config.toml
arch = "unet"
model = "image diffusion model"
dataset = "crops of objects in photos (Visual Genome)"
train_examples = 61751
image_size = 32
horizontal_flip = false
conditioning = "none"
objective = "edm"
cond_dim = 256
norm = "layernorm"
hidden_act = "relu"
widths = [64, 128, 128, 128]
blocks_per_level = 3
scale_shift_norm = false
attention = true
upsampling = "nearest_conv"
init = "kaiming_normal"
residual_init = "none"
optimizer = "muon"
muon_scale = "match_rms_adamw"
learning_rate = 0.0023
momentum = 0.95
nesterov = false
orthogonalizer = "polar_express"
adamw_lr_other_params = 0.00079
max_steps = 13200
batch_size = 128
epochs = 27.4
lr_schedule = "cosine"
final_lr_fraction = 0
warmup_steps = 260
weight_decay = 0.2
adamw_weight_decay_other_params = 0.01
Rows from block 6, named by matrix and row number. Rows with one number belong to one channel. Each number is 128 + 24 x the weight over the matrix's rms, rounded and kept within 0 to 255. All counts start at 0. Numbers have three digits each.
# convs0: first 3x3 conv (model.enc.2.0.convs.0.weight, 128x128x3x3), inputs 80-89, a 3x3 kernel for each
# convs1: second 3x3 conv (model.enc.2.0.convs.1.weight, 128x128x3x3, transposed), outputs 80-89, a 3x3 kernel for each
convs0.14:118123102116134092118123099102092100103095122126124122113121092125156122161145100092110104118088082135089097116129117105096124088075100091134118094157163107128151116111098125114097120106135116112123124112119115128136140151144122115075113134104108116118117137141123107120
convs0.15:118096119133108113117116109113105126127141138129123130114114104131142131107138147114083103101077084118106078088083114104081089122098076157169158150176160153161140126120110132148143108134134158143149170148137151152133099111133110105122108070067140130142142135147126133124
convs0.16:086103090086128141129151157143112137102102141147155162145119205125095154152103122170112122135112120166148123155119114134116104150151091125110118155115090150072070118147133143137124114121154119137139134107122135101107149131098144118112145147126120113107125129096123108107
convs0.17:124115115108128108136134148124121130103105092120097126084069098121126106160150149178187149164184176149180143149164176137138158113113136150173138163171135121139148148166161170152121149172104138151144119136114124134123112119132129130129118105131137150121124122123123121099
convs0.18:143106140145084106145137151128132127155156134114147146110137119185140134187177182128096153134111139128100134125124089090122128116115143116096135129123120135151134147134159122111135145100116136140127123107124144151124109142118100101108115114143127122159084123143101080137
convs0.19:166158175231149169174129186142135109140158138080105122172096084166071120099098118131143104138166118163113117135120128138079097110086097160113140131127165147155166114127129108109127140135143147107141136145142142173145124124148086108139102124155107107152074094128110102108
convs0.20:119112132117112105112106106143138111148156089103119121170144145161137119103109140086107118094117148147138125130129112121114132087147123147138136114111122101129141149110122126123113139139125106105086103095109131099122128104101116113086136099095183197182174135144169176141
convs0.21:160114173136142132133134140164148162168109107118120114129138153094122169102129116163167137163127147154086128112120139131161167147139118077094147098140153140164150133155124145156108129167114138116112134130130149133095115111110110079102143125141100100142097130138112105117
convs0.22:115135092124145096103119155097119097109122131076098126081121106111128125119111111137138119101092084092081082134125141141177117110142122133105136143103123121122132123149117141145128113100092136117128143112110142141136144133131121115131126152141134134116123131116102118116
convs0.23:123107113110127142141148134110119072119132074152123100094109138115159159125152154160138092115098099113086126131139124132111110153094120110129139128132122144135119136136106150132101104086087123093109126112109117096088116093082107091083108103097103129137111133137128152149
convs0.24:143152171142152141173157126108127153103124114112126119078056069052061092080106115162140150178184184161166138137159165142169149122120126145130131166192157186159161146156137097136111109131102156162142113122135129131144143103108166113133142121126105107089135171149114166154
convs0.25:102108148096124136122120122122127123123102125152100093122126135089111135117101096132141123136170131093139129137147120151148140148130116107095130168137161137120137126124123135152148126137144141127143125127131122127135160179158181178134158139126125144124130183152110152135
convs0.26:161117139144118149152114120131108157145090109109061096081102125083117154086106126134145153105116079108146108127119108159130097098104116122129162108123143087082164152129133138135137138129140111142152122142133123119114142117129152108108162141158117086117111104131136162158
convs0.27:133112136112126162115129096111088101121084114142141130135130128162142138161142149137110107121110103111100099078079108143141125106128122132142107136132119112129157126135114147184146133141116129134135141119112146109106095099115113110120149134154137147119141159112146183147
convs0.28:144141153135133175098133151147205118158193175118166153134153131150161160130107149134126115158137101150151131144084110108115121109160137099092106101140125096094082129140117117121091123137106078126104117155145107106123124110117133144145093127142122082086093098132125095120
convs0.29:120118111121096084127098119145115103141145089149150109161141139129186101130138126167185168117138180118105139117093069158135088130128114128159125084108079137142094123114145142119165142116160163150134132128133124104115104104144111134161097124151145162158121142163139121140
convs0.30:158120118134073155136132166155154153138128133172114140140148137137112113177085145151154154166197160127197144134096126099118115152164140169130121110109099100109104125155160122126127147124095092118147105146133155148131132144162119140149132153158133148141165142144169168135
convs0.31:137111092136123113139130125064114103056097148134186164087095132142109138128153124099100111086095081123124108123107135121096119139144130128133120144150134125126121115140127104143120127149083131119123124134102134141112107128148129132148150141126141094121115119121117111119
convs0.32:121107110108131132110138123162121130124116133147118089080143148130148143181141098125121118093122114127142117129117153132121135129140122136148164122121119094100108107118106131112129122136134148143138134125127127125155103132109130156122129136128110113132122115112142131153
convs0.33:122149104110120106106114133116140145109113140124121168133139135107121153104116116127125122119085104137084104112132104100138128100148164112133147110132164115126134109100101126128114147131107107089092138116137113120140158169139117122129114098101154134123169112118103093118
convs0.34:121146141116130116092142122115137124148139108116124108144149159176157140130133138151149138152123117137117109126172173122149167094100138105094109086103077124118119127133130136122135118143150126125146125136145108118149146144131136147137130147146142156167118157187142136145
convs0.35:157138132123134146106117139127125128124112132153157138130158152125168096135167108132167145148128136141117138126125155143134124117107106136162179134131150158130105134108140140131157142134160172186145131153116177165137108124116095140147111143160147131137151120126139119116
convs0.36:102151144111127134102149113157101111164087165189124105127130080117146154162137138134132171135129129166149145141142108155124091147159123077129172120116131102076137147117125125128133126106139143143160132111122130100142145121123137124139126147122153153098141151075128135112
convs0.37:127132139131103155108101151167168155144163151146170142144111145179143149157134174096099098127106100154152142118109115088084084122108105160118126185123129156145152099103130104093114117112139143149156143137140106113136129148125130163142106118123088110132070085117116117109
convs0.38:138150123110129107109141112120139112133132152141122110099126131123168129133167130129101116120106135107106105110159140149158148119172142104104100149162124110145154154145132122104104125103088125119116161148142147130134101149146133182143100099125118093134148157122154141120
convs0.39:151161144140144124102141119135108146136090114164128109153144119121107104085135131109111128121121140090129143112114104100138124149161138150153123166182130160158143107131131118113138128125122133122124131130110162154161127128106106131141132124130099133127124147128125133142
convs0.40:156131109165138142143136118157131154129129136128111105091109108085144148112190169120174155101149156133192163131095135129115133161174156097120150150116127110076114149133133163153145124161154153146122138130131140115149142121142153097118134093133121114125131120119105104119
convs0.41:114106141172141158149130150143138163164148155139163137127146094162184114066082114147156152149179198113118151142113108174151124125144128141128107108112098149166138153120130134099106157107123148159149107139115103110106138124140129128158123146161166130106154147128175135126
convs0.42:141144139118139121121140137140109154122144141160153152108154149088100122103093068148140118187125149147149165144151153128101118135127114079126121104155132124129133092095100137110117146128122131137134136162141145130141131124087142151105141130110087120094151163157111128142
convs0.43:130134100112131109102116108109127119088170113129144126097117115056198191103144138190115121147051126149111138121113128112130131120141126161140133128143147116120176120110134113088136104110115151141118124139127107124120127130131134121149166144105149158146177139093170164116
convs0.44:136116109153177137152133163101080096094122106127128120107132127124152086122097072111120115113102139100120122142118106116075078135122124119164161150134163146150192125128116132119122128127114119125127144140166156159165133092107137086116170163126142107082148107092146114111
convs0.45:123129132111149094145132134094128146134129107110105130088075125109078132128113137089116134092132145134147131100099148092087158106100147139151142114101140108100134144111092131120109131115119128128116106135116122150120131114135125159149127135124184138120208160156197131109
convs0.46:140128123138119120120129114111130105108072106097105110115137123100100099103106082082064101095110101096086090135153132118163144119122129148154191154169223152188179115110140106106120144148165131108125136107109139142142163166154155182172154187182158132139123103134144100131
convs0.47:110121141160167173130138144124122115112116133095121127164155114156123120150130147126101136126093088140088090114097092103112074187157123102101130114078094123123091105091100103113103120138120093134125120097105141119094104088099109116120122115108135143161158133143117115118
convs0.48:122118127134162146107146148119115119149114107099121126134122119158119115160117147116122159128167148145102124144149138134134152116102129157110083120091110111094101111122170138127176118112136152160131152135139129117121115132146123158159125139148128126128124103133110106085
convs0.49:121160135104127081121124091093090091110107136149087129085106106145154158165132166143087137139083127107115114087115083077123093113121120078102118090122124099094139112130098115135111123137088112114112114100134133109139116127156106117106137134141136136128128142136112154158
convs0.50:126161118112187120135171110136140146110140167114136129111149122116140115120144143106134108141140088116096080112150166125101124142135117099093120142140146138134105146207115147172127119142111119111110123110097122129112125095137118102146132102104139128114147144127121144123
convs0.51:134112085113099113087109103126135093124111087109128135115147165094104131128125129128103129105093137161152166144151158184179149114112105121084103123117101086115098170152134140133152133123138108119120117117132128116137123123112115127132137159147151169164158160149156130137
convs0.52:099131098097119093073104103172068117180121161156145154123114157129150134099123169100125121106168149109150125116141175139186129128136153141081133130079187124134145140126127142114131123127134112111124111101106113132132126147120122118114106104097109134145160179142157099101
convs0.53:095136135139137113123134112112113135102138137111153138140117094120142104115160121140132124155169156133135174159156138135152163130148158169154225149135223186178171143120113149119125116087108125145166119115158120122118144131134121098122144127122135119114165154110183158151
convs0.54:159101061137086095141116099105124088123128103112096088134139122110134157093101147138151147140112128111097118107109134121136165118124177128137165181186174169171156154144185154155183145143155137147127130143121126120112142150144134158136131147139140148167128112155123092149
convs0.55:162092115142097116129124102120099098140130145116111136124128132145122122141129142163121131180147172152156153112098121145169153140112123105122147092112099091121104124125136116131121128140108125115096109099088121142120137158108128161125133148132102105133121140143135172166
convs0.56:146103115128141111107138100158170119168181119069118101103164128140181133119112136125097146113107127113125129081116151146182185149097120106120121113152157129108114115142137112109127120091121148132142130109141139139118103115127105123136100123124138133147116117151129156145
convs0.57:149127122107102115130160140122146156103111159126110168139106128151107149126162158157148157126140128111102067142135102102123119120087098128118133146112097166115142144136151130135136121137127116123118119116124127128134140114145093107114095090101127153139112123111109131129
convs0.58:120144144143156137118155125147121179147125117112142140136126148115092119148139139116069054125091102153129091159147130132140120172170156130100127094079121110077113135135118118114138140119147140101116138123109128123135158124113142124169155142140107088103104109080136154134
convs0.59:144126118196166119167127105155120143150145140204121117122119142116062134134148155101148127165169144112163111117134156128130141067128144104103129115127119082100120151127130113150155114158144125125131151149126126108107122150122097107149109145148113119125113130117113133126
convs0.60:120134102141132136118116131070098082114161135142175162140147118152149119124125128141118113141145130106113118117096085128127173141111103127128128144132142134158118134120144112127135128129145105124141126128127126142138123110119138144130180146108125147141116134144116119123
convs0.61:102117132128122108147112107161142144168158130163134142197170185181163125135121133061104062103124073070065054129130116116108107145110122103118128094120124115139145119107110114105134123137145122119119122119128138140134123111097140115117128129121097149164087132148096112116
convs0.62:116145115127123111122104117114115116137132125109102113195156118181104144166116128150121100112115106125127096114109148076093142082125098148141141122131123119113117133133139126139116130122106133141139114126138102119128141135155131121153105114148121128134140140118151153126
convs0.63:122132143127118139119109127147152114105134106083101105161075091131136097095114122128154122116120121135127124163162157138124123156157119139146090146103100104096127112122133119130099147135112144133149147138135132135152130166141111124139140132133122119131121137156099120133
convs0.64:166141149166169120133102080109108138072118124106149115129114117116136132148149126100142127140172178161217220149163127078099154092080104133131125111111150091149163132165139130134144138146162148134145159141123142154138142146127125140127121163167138116080144119109192179180
convs0.65:121123156117161119134149113140182156122092151164141157148148145123053149146076119109130099129186100135161104135116092088144138112124105127126087148099058091091095098102176100107103100130109132134142109102112086100128125134135148125125144157121134128151106120157118087134
convs0.66:119146127151187127162149130130113124095091115164136100119079102124089056114100109121141138141144120136150139133123148162159110145126133101118144114178187103146162116143133113146120086133141111127141112136141099111125104122118126119101121118093129104117115105129078100144
convs0.67:111129140111147142104135105126124124149166164152172142131128090148142097149146097104128139115155157087120152138140163135136132124132123109124142117105119133112137131170145129160152119165164153154123125138123121131129106117132107095139137140157117115112133112112122125136
convs0.68:142117116117124107129102112133123141160180164111116130080103115149140161093090149101105115109111102121160110133120125090084077108091102139189115109169128084108088119118121139097126126092122153128126183179126147133120112125136097087111129107114108105135119103128112103104
convs0.69:125135101114113105140135146112136128101145155107129145119109132153137176138146186145086103141097089134106093122153164108134169106125167085143135104094132123113106112143127120144129140163141129132146107130124117141112136148116133136101161165170151121136145115151124156150
convs0.70:097098113116095067123120094139124149152178129148107111120128148104156173123172145119132120128129103137138134103118110151135162167150160136112153159141203171195169115097137106094122094106098127140133118154113113166133130121127113111113125126122153144119151129108109102119
convs0.71:116119140124113117142128165143131121140123128139124159139107136114098141097095147151132098149148113140127096124108119082092092107125139122095091115113114099118077142155153142118146113092136140122115132126113131147150149151135164130133129128126145162108122139122094106138
convs0.72:140116125125115145101097150139147150087115118106138154126129143128113118116160130139121110127146120161137082110151170145171173129124135158166148166129139159129164130097121131114142141077126133151141120136148129142155140132134148134112158164109121122119153123072147123100
convs0.73:133154157132146131143083130146148108140132137106109146182110067108111068085080098139122100118121090124150118150128092160088083149107106142123131125134110088108080135104119138135133141166136141129103104129146121128152147135144122131151116132144122137146111115117120128105
convs0.74:155173149163199117155187099125122135083131121104115123115089121097120122082102083087131125134161145108143174144122097117094089111146103156118108170125125180152125098133111137133128132134140140102109163145122143131101139149141134131134163127129157147138133093114113127120
convs0.75:133096119130111122121110142079160121078123126124137137141148170123130104157141092140104131135100149142105173115114102101119091116121103106138170127148143087117137133128142124105150117136172120119122133114106116133151153138124184191163151169152137123155150136148165143139
convs0.76:133137152128117204134095128121143131137143171082135145113084078117138143079121121122170121137147101106125126109102129148128156165168171134109130149157137170136155141121146125138127116096115135139137124107128113092155137158127122157119129149129130137126135145131121127138
convs0.77:151111119137109124100130129155122134115152169082119121186131200103081122134133117119153115117110099154116133152121096159112081176177136182142116114125128095128120046104095084101114148125128147124130132115118110141135118121127139150131120120133097130150082084135081064131
convs0.78:120127117119132127138149153143121124138170148170159132160151126094152176128161151144109077151133128114105094124162158126113152127104132088118118105090139125117143164133153123132147103123137119135122110125123112144130116087095149094111149105111130125117095115116090100097
convs0.79:133098138154140156160161160160145162115119132124131142149161120132143077115091028133127147146095112122138174135140121149189146128168156130116139131142116161136165143140125156145132145146153096110120104116141123123145107113104101109106104102110172171148137109098091099132
convs0.80:091119107120167146145176135111090136091080137085110123158148125142133137099120147105153152073103175102141171174149122144115095134122149120115128140131078112090124122129132145164137139151155120096104135125099115108112131105093146129139142128114130146127117132148087106161
convs0.81:108078125107076094131119090144122130151143114114137110093126106110163125131146160154121132159133156171152135094124145085111111092112125085183144081162157106170152134138155127151128129156154106120106116116119122105087108127154115135174152143166168148137179195181165200150
convs0.82:102111151127131150124094093092127138087097108118063101120132122131144143120093145158136163139107148154114136065113155073143119098133146136121106094123069101124125140132161143159140116128124119107105126111126111105105156183129147170156102125146160151136142145141164174127
convs0.83:145136157157142110123129115104132096100110105138130126096128098123135136112142124090137188082138172125140159173178191162105159150103130148103133106107170094148120135106131134142152144133141150135151143160135133147119142137135128144141151142134128111102108100114124098133
convs0.84:098138112117137116123112144116153127141144100114095108110101106124141090124133109148155123134174122115140133176157172152122107161129119108140142128128122146130151139152123149121127123114128123116118131090106096093109154141134146136119127100100117100097122120138121125124
convs1.14:123142173124134151121099139138119141111121147130128135145173136159183151162170155113159150135166167159175145168169125119133088143148126111141111130156147133189165127129138110107108133120109134115139104106116111108122146139124150146113148140107125114116115134133105127084
convs1.15:159137124170165138154152150135144144137125132149139136138129129136142103152168131101132146149154151151155137127123157119116147129128149114137172115150165138143160151135128126104088118123107135129123117105111121109106157163140147134138145133119150158154170145153107117109
convs1.16:130102106124109083128138108161146122146148120145139117154128120149136143128108084130127097133120119136122131125121133122116162125147139131122110148130135138105134156134109145130140120122141151132137133143151123139121120157148106142148093104133141116145148127110147155109
convs1.17:187175116190168069113162110153060120128103129083083112114135077123127099186243171114066098119033063110066075093113130072055040096144144098114113087134153114077142135177191113117146119091141145144150123160106065123082146138133120108141124127191173153205161125104095121091
convs1.18:119123121125124098131128092145092086168126157133153172106154104121135121133173137100113124127135118133113154134112119120109146135136167154141137138111137135155137116145140113120144128115089121141117143165134182130145128141128102106138082087126144118130165136155102109161
convs1.19:078119190091148237096138156113115131074120093137127122142184167134179184146192159123131123059109142073099126160154149150110120139143128131137103123083061104159091130153149171188144176197163115118110118109089083046131078109146119105142166103124144141128188106121128096148
convs1.20:154152140156143160106131138153155114119146082132110092110130139101130108108122086090085104115086111114118118145159193130158168142160146130124139120125104146135080144124145138153107147114101126082112149135165125149165153129150181132110144156177139144139124064125108101105
convs1.21:140122104123106104135137131116101091132128108109096113154118157147128158128144169118144124134137109121132111155131110116108168144150142093126104072079093087124132147111142113108122120149141143149127124144122119152147117118147128097142145114161115121149113121144126121131
convs1.22:111103116142133134136140124133130122107113124099118143135155131132182154142145146102106123113098116133125129144107087123116094125148152119108125119120106113126091185188156122120106105122133134106097138131095116152131106115127140114132160135162118120136091087140116133128
convs1.23:156178158147178159125141153126133135125120133129118144115145162127134158151162151156144105160131107142129091134140122102141118101117098137121127127098134122115147139122122126142126131146143119132109125129107123141114123139119152114112125128100143122139158144139128121121
convs1.24:095095167098095126149162078154162097106174120026124128131158182137198140133200124192128119194116134191154105048114161076126134127154102129036114079052076046073146199129136191114132134090127134125135133083095113098093138200161098132131085128094137122158125111130165192178
convs1.25:097106123089097113134132140100108127126103129140123165122124130106107143109107146106107127088148169144175156110108120106103106164169145135162127099157143108137168138156161143160180105112134108119116128132108075078083135131123138125126148135125142121113167162154114111121
convs1.26:110110120125135130108135111113129164118170148126134097114141152142145118142128120158144137165134116148115136120144145137126096123120133108137159098101148091094133093082098136146135123159155116073118127093166141084143119101125106075099103081108126130121117112120142155105
convs1.27:130158163138135146131079116111126128118146143108140123131117133168107106166153133143171153148197158158186130114168153152150140152144183122121068130108049151126094127117132129126145103116114131151160102090111110113132135167145117156139125113115156151114132197146128148138
convs1.28:136136102115092121112073058141087141116045142108115137105074121105091106177120114121129145085145165127156117114051117138093125164100083188171123168235140148140126075060086076146140098085141157132118134131182138152150106134166142075166150173213114109127148210111178236083
convs1.29:137138101106127127130134116133109114131083134112115126127116074092108082117127095091108156054101170065094125132162145124111133126141108205136138168131133148141135142142158146149154099117109157100090192142112173129121152103126137128140080116153162137136133123098104120104
convs1.30:124104118131115121151136132146141146137156119155153118129117116142143144113112136125130120121111141138113135124127128121124093097110120140139129107132126140122110098118102121146130128129106139095120125099130133117127116115115100100113089114129137142108127142121141130110
convs1.31:113110107129117127132162145115100129125121127154140148114108108112113147144148132142126113144102122138143116103093096129100133096074131131147103106117107121110132155125116129118146137141115136129118149144115144156109121121153095113142079123140133137148131133128126136125
convs1.32:131119120117114121111122127108130141116127123133119131157149151135161139123131155148137148129141137132131130142158128144132107145130118097149124108150123149154136115130113120142119089105110131123106144143136116129121110123122129121126130110130129138117119135142112123123
convs1.33:141130119146153125148136122110115131132134143132141121150164158140158131139162132145137137143129127143123129133121105121130132135131139124133127127117110139134144126142142135126126114121125123141132123113148126134151152127117139112137126140135137128140130134132145133098
convs1.34:104119130077101138096093113127113109128131121146152151152139154145135125129127108132157114147192127131166130140148161131126144120137171122133130142150121163141132153159115115147109100129130135145149135144133127124130159125114106115111104123126136165143146154124133139124
convs1.35:104139107062120101089090116150102122200117138138121142112125165108095098159115137135162202114190189081167170110114120091140173078089145187161186170119121169126145138146091123102092130132108081097057122125093140120126128152177101136137102160127111109106129209161137200177
convs1.36:141115114172139122163141139162140168131141148111097101130098103135123089135111133132131092099137086153133094161115119168145111126119175177171148139157160128132183143142156123104128117110116094138137112144180141109118120104159137106159140126145123126120155156134127084109
convs1.37:112135130098116136094107111126119156127131165132127129131121118123080114125105096138149137164162120177154133116134126134164166141166185127097124135077123164135121108130110111142098135130116141199169128107148150114134156161114128139125108131119140122158168134181167178182
convs1.38:088145155094133130124140120143134133136137125130151115112113077121136087140142096135134117116111117132110137103127103101117125108116110111120087124115101149154107126110091157147136117135126130127134141132116141128121123115131132108110147119128107129096129167108142142100
convs1.39:122112114096114112090122147125114138131128132119103116144168152144168139134132134104110136095126134130134140118133119132128125136140133084091081102102085105102113122117110100116112108114117126137127128132125116152140126129098127128135130117138121111096123122126137126130
convs1.40:111104135133139114134123121133143128156156088123123085080064071091110133106154138129126103109096076074109119185156105147108118136122150108144123129097141149132143109094112095100129122134155127135171111111123142171142131116133160114145176151157136097119127138158097133141
convs1.41:122113105147155122158157151132117113125109119156159148137097092113117107101105093088110121105090086107109115135122123146136114134147133163151146161167163143109138208164116171104130131109144122144162100117115118132138133162142120104074097119104115065132097119111122105124
convs1.42:111123114110123143139149148161131145144161146128141144116155150130131135132146132138106140122110128151123137122105095124129108105117112171132145153122122140134125108107125149145146145166161171161191157146161119140162150133142108107087132124122105098119133076106153119123
convs1.43:125133150133140158184116149123108123061174153145212141094133138088141155127163131149111136157121145185126089079105099105156124071138102161154154135142205183117147096101116193160136150102142208171155178094146185138130145149118081096065116117100121112119174100159132077130
convs1.44:160148123117108104131132114152163168125185197127176155140162130163193139124155139116120146150155128153131110150153136155143116127104110116133135098053105099115114126135136098107125122112113134093095152113073168130104128095061141145091148158102088124118106117148132127150
convs1.45:129126138126113122087120154142149122150111114113099091131133153148132154121128150141123139108097136099124150147131164131118131135121137150097111153119127137115119134122124112112122124134146158133117152124102153149134125129129117130139117121100142138127112099111104111084
convs1.46:086125085092163118108137119167172139144141199184225215153141163174118197111108159101141157167220192117147132098119138105114113116090123053103142073021118103044120104071086104100115134133141113154136110120123190148160146154046143156062145146033080086161130156138108111119
convs1.47:116138119127129114146116119149174131136134126146149108130126126135127122148139112114128134106123161105140143137122131162154164125130161136146099118106083088099104118131131114103122124124114125112114119108116132126155137117111126110094141134131134135131108126121137121149
convs1.48:105085134129109143142131149154150120145137098157170116137105106128124121154131142115148110119160129132133131118134144096106123093074097127150148140149123115150150109133100119135098137140139117138140131111114119098124128124134135129144126168151140107112151115106143110100
convs1.49:133141154143139140101137112136111143143131152137127150120123146117140144135131104124146123126150113109150128167139157141131136127154157149123134107123126094117121133138126111111122154125157110120120125118145109119106102117112124143116113149114079127114092082084119122126
convs1.50:084112151101143182105148136156128141160149167117116131163117108130128128149153136124109118104130117106137116130132115136101119135118123162135115169152107139134122139134121116185146109176151150127105130136117119126130135161137140143153111116142140141098140135103111123133
convs1.51:090096089099119123129147140124112129117102117131120106137157159112155132081104114118104114121129134124134127118124113180191147188164121176146123192173154114127147153132142107083134142141160133149140089098083137118096182171190163137131122116111111095101119122126089086138
convs1.52:137154118121144130141093138140164161128111134116185139134121084124100130150114113123129172157154148126160127123101125128119140134131126115108120141089106160126123147148105145122110156105111124143123130152150106107151124132150102101146141114168127128111129169112138181130
convs1.53:137156151143189132112139193132103084150201152117181128115127168123115131142089082138197170064191139076120145125150165077153120102119082123143132084049130101100162114084112128106178170165165104171111113145154105147177097111107092092090174133048073121085165131096192135089
convs1.54:111090127160131147183145122136175205152158162112116126068105112122136089154164102101096072068099104108126103089127168075121127128173149088079127112136112108118136114100105087120092069132089112121136133115128124129129143143137115105145139153148091126132075103124075083131
convs1.55:113119144140156144141134108117107125144138151135147138128116107137130102145138136101118147113124138129122139108108111114133134135163142108108114114138142141165153125145116109125100111116138134133161135129163117107143099121133121116113133142124117100118101098124113108107
convs1.56:147142158144154144143159142130124124158137129154142155089109095108139120139164138092076085118104114136142137128117113133103090128125103116121123103124142136163138130117120151116124122102098154155134150125128119112118169130130149136088130113108142125099129124123104120115
convs1.57:127121156130112142147138147123160149118110124132104122140116122131122125156144154139112119110104111112126132136142114139124124121120139141153136127146147123127140104128128138153141135087104122124129135159142137135130123133115104131138107132135131136140144146138148126122
convs1.58:124121127103116114133096116148139117130138122110114111134115134102111145152143127119132114139150136133125132107111117112107127086091150099101091075087133103144147107149108138129093130139139129143121140154147130123128121142148096150143111141130107113114128117120121109113
convs1.59:116116123129110142151131144135107118177146055093086100096103130126102113135157140088106120122131112088073105147134143109062101131092141163135119163129152129180169150121126172114131135146133117141132094125108124111107096090138138151136109107162161179125111128180111109191
convs1.60:137111158134115128142100124127129164113125147128139140120134124122121137138137131120096109109109130151129144144133131152148126164140143094114116099140151128151142133131146126113152118109121136125122125136114113129126139125125135108110120132129132115102138117117136135115
convs1.61:141139144131129119153125148133120127158114102168161112084115154107116138078055083134145122138161127147163161115167142142182122142144110143142127154157133136164155146139166156181140135184133159122139156113119141114106098100114117102127149121161155133112141148128115101094
convs1.62:129141148134139146149106142140131141153150145131127118144146143137152126167157113141160149160171165154116120140165132146142117154131139128125124116127116131148113132098120133107105152121122115116151136126115131112131148130105146112087117111127136135114116144143118129128
convs1.63:132116099129127095120088113138109144148133111140111120149151103133145104143121106118120105116108109120115135128130118157129084144141117137121100149129105138114098144115103167120112162134122165170155153160162133154124150118130117126140104111139128137144146105117116144118
convs1.64:128122157132123075121111098164127128160157129145138115106127122101134109102124102086094126093091113107120137104085148130138124107132084103130116106111101192166137100103095118147126126111110100097146116153182103134156122077101135120112121129107125099107175137128154179101
convs1.65:134111128157125194112143162100118113120112132190169115126090108126137092130118097140106114153131093136128106132155155152146107087089103159203161114148118109114112121126122130196170066137127168166126159169155119134150120137192078093177137153168133098137164142112097144104
convs1.66:163135124185136111166136098158153130164083137102134186151190132162210126164167121086015113056042108073111081124044095082071110130144114142128136155163120129144129156151094139135104118137147160121142145096119131103079139104127103059081104120145125083116107103132131172132
convs1.67:120146102107089084162138141059099162060106161136180180156151064158163082122125099099091144115110182196215211120130141123106104092097115124143121105166126123149116095127128101119148054056077158153125161148143124132091102090143155121140168140156156159089168201122145205143
convs1.68:124144157114111171111108121164141141139123141141138140136126162135112146131145170149138133123183147114196151161152121164150144129107164163134135155124110178132129138161142140168153133142151135147147093128118090085118131119127147144136108124108125116150124128111120144129
convs1.69:115124227116131232095151153131112064086192061084124075089121184080068139102146172181108136175084190142077169107173171114121173130127136150064172161084150175195189172193146091102112096123143167111113181133125127123161082118104140161086147175073080148145166101122162103156
convs1.70:169150206135119142109163179119111091151248165112142137124167173100048166117117218133107117153135170217171154083117169158103181172094160185130200179040068095107150131174156063102144118142159159170109158191148101123158133148132097189155113163108126224156177128054182150123
convs1.71:125119099166126123141117123120139140103124147092121114138162149151180110162155107110112099137110110145095120116135103095142124110133152123144125105135140123137135141122105153134127105135129153104115144114108149122136145145122142160129150153140139144129156144151146144116
convs1.72:129148158101083116130128117127159147108148117096100116130134127137112112121119121146133127126098118116106127132117126103106123079109125134159108125106079142100103093118133134151138135175152119127139118128139114138121125104121127105126130105114138127133163115134184122131
convs1.73:082099125101115119131120155131137120105111126120108146120090080121135110134118113114123120124142148134139136116091101135089130147100153146131101139090071135117084117118154123105132134117137100113123107106120119107119129119130133109109156134147155135127153137147122096118
convs1.74:077084088119101082119164111100111119095157107141126151129125114111117128090111129101100109092117145110123133144150160150139173147141158081127080105102075098115118138142156122159133107127156140147137120136129134144126128118161108103141082111135132173168120149137129139117
convs1.75:177159123132155127133147119122127154153124156146138147118134127118132106097102128108138142114126130113132106126114158116090131104117147143141155100135150121131151133103102118116148111102141094087098139134111159134158097119137090118110114107104120115106106102090104117127
convs1.76:132102124136122152154146111114138097090113104117123141154124163169124128153146145138116136115100173130143115121068119125143107118159132146113082134078096128117099142123106142166134153157106119164179133152137165137109099126150143123125115140131141101125127103134163118119
convs1.77:114119113128154112145111124144171133124114134114100093141148137142143144129124160131105135153094136101108112135147088144135126136134140095114121096116112120119087161118138146127132131153154156133122164148132138177162104108105088090098131151170112128146102129150130145144
convs1.78:093134088126140142129145157110133110090157138100144139122108107127105109107086093121117124103153140148147117148139117150129115139145146173156142170160139177158134138126158128141143111152118115122100121150131112142138128119091110096135120132145141144146149119106143127090
convs1.79:118092072127064100154090132124104047079190110095147076156140161103092039107105022120157147092082152124109180063109159119132099179217089141101113141167147187183129183118092179138084125062129118108190108121213127129131159199196155186165123146158170157136114108059107087029
convs1.80:102150127102125138158143158122157159140190155135183164120118115121123096113112093096127163103108160124129142174175168136129125132140147162149144147155184170146165139119137130116153125157152115141116089127135144144136124159112120141095133129122115161135117143146161136116
convs1.81:128158153152167151165150124127111112106142152127162123069088100069126114086142122127143143156133131154150139118115144143156117118134110080116108072131147114121126119123136126136160102083128146155162129120176144162170125120118126116083123114097090092110111099126138131136
convs1.82:152169161136146139172133130132156135127147107126132108150142130132151161108148154123136113127141121119108098139121112141126140077051127127110134137120142125147153137107139172136129108110087124147121096131121134130129134153124108105106111114127133166147094125141110104136
convs1.83:152125179136151117143128129107083088114184157105160139141147176107114139145156112151151200068169223102136190179159121162118105132094083123167197104090155123141140070106077105080110130127155092099077087146072117103109170155147147114092159179116118151082165149121163123167
convs1.84:135135144143130131165167157121151143159157137161135148134148129164126118142130085156125141151111124117115130146149157123133127092128109125123107122131117120127108118131114132135121152165159130143169107143154131158173131138119131133119141121099114121141121140132148129133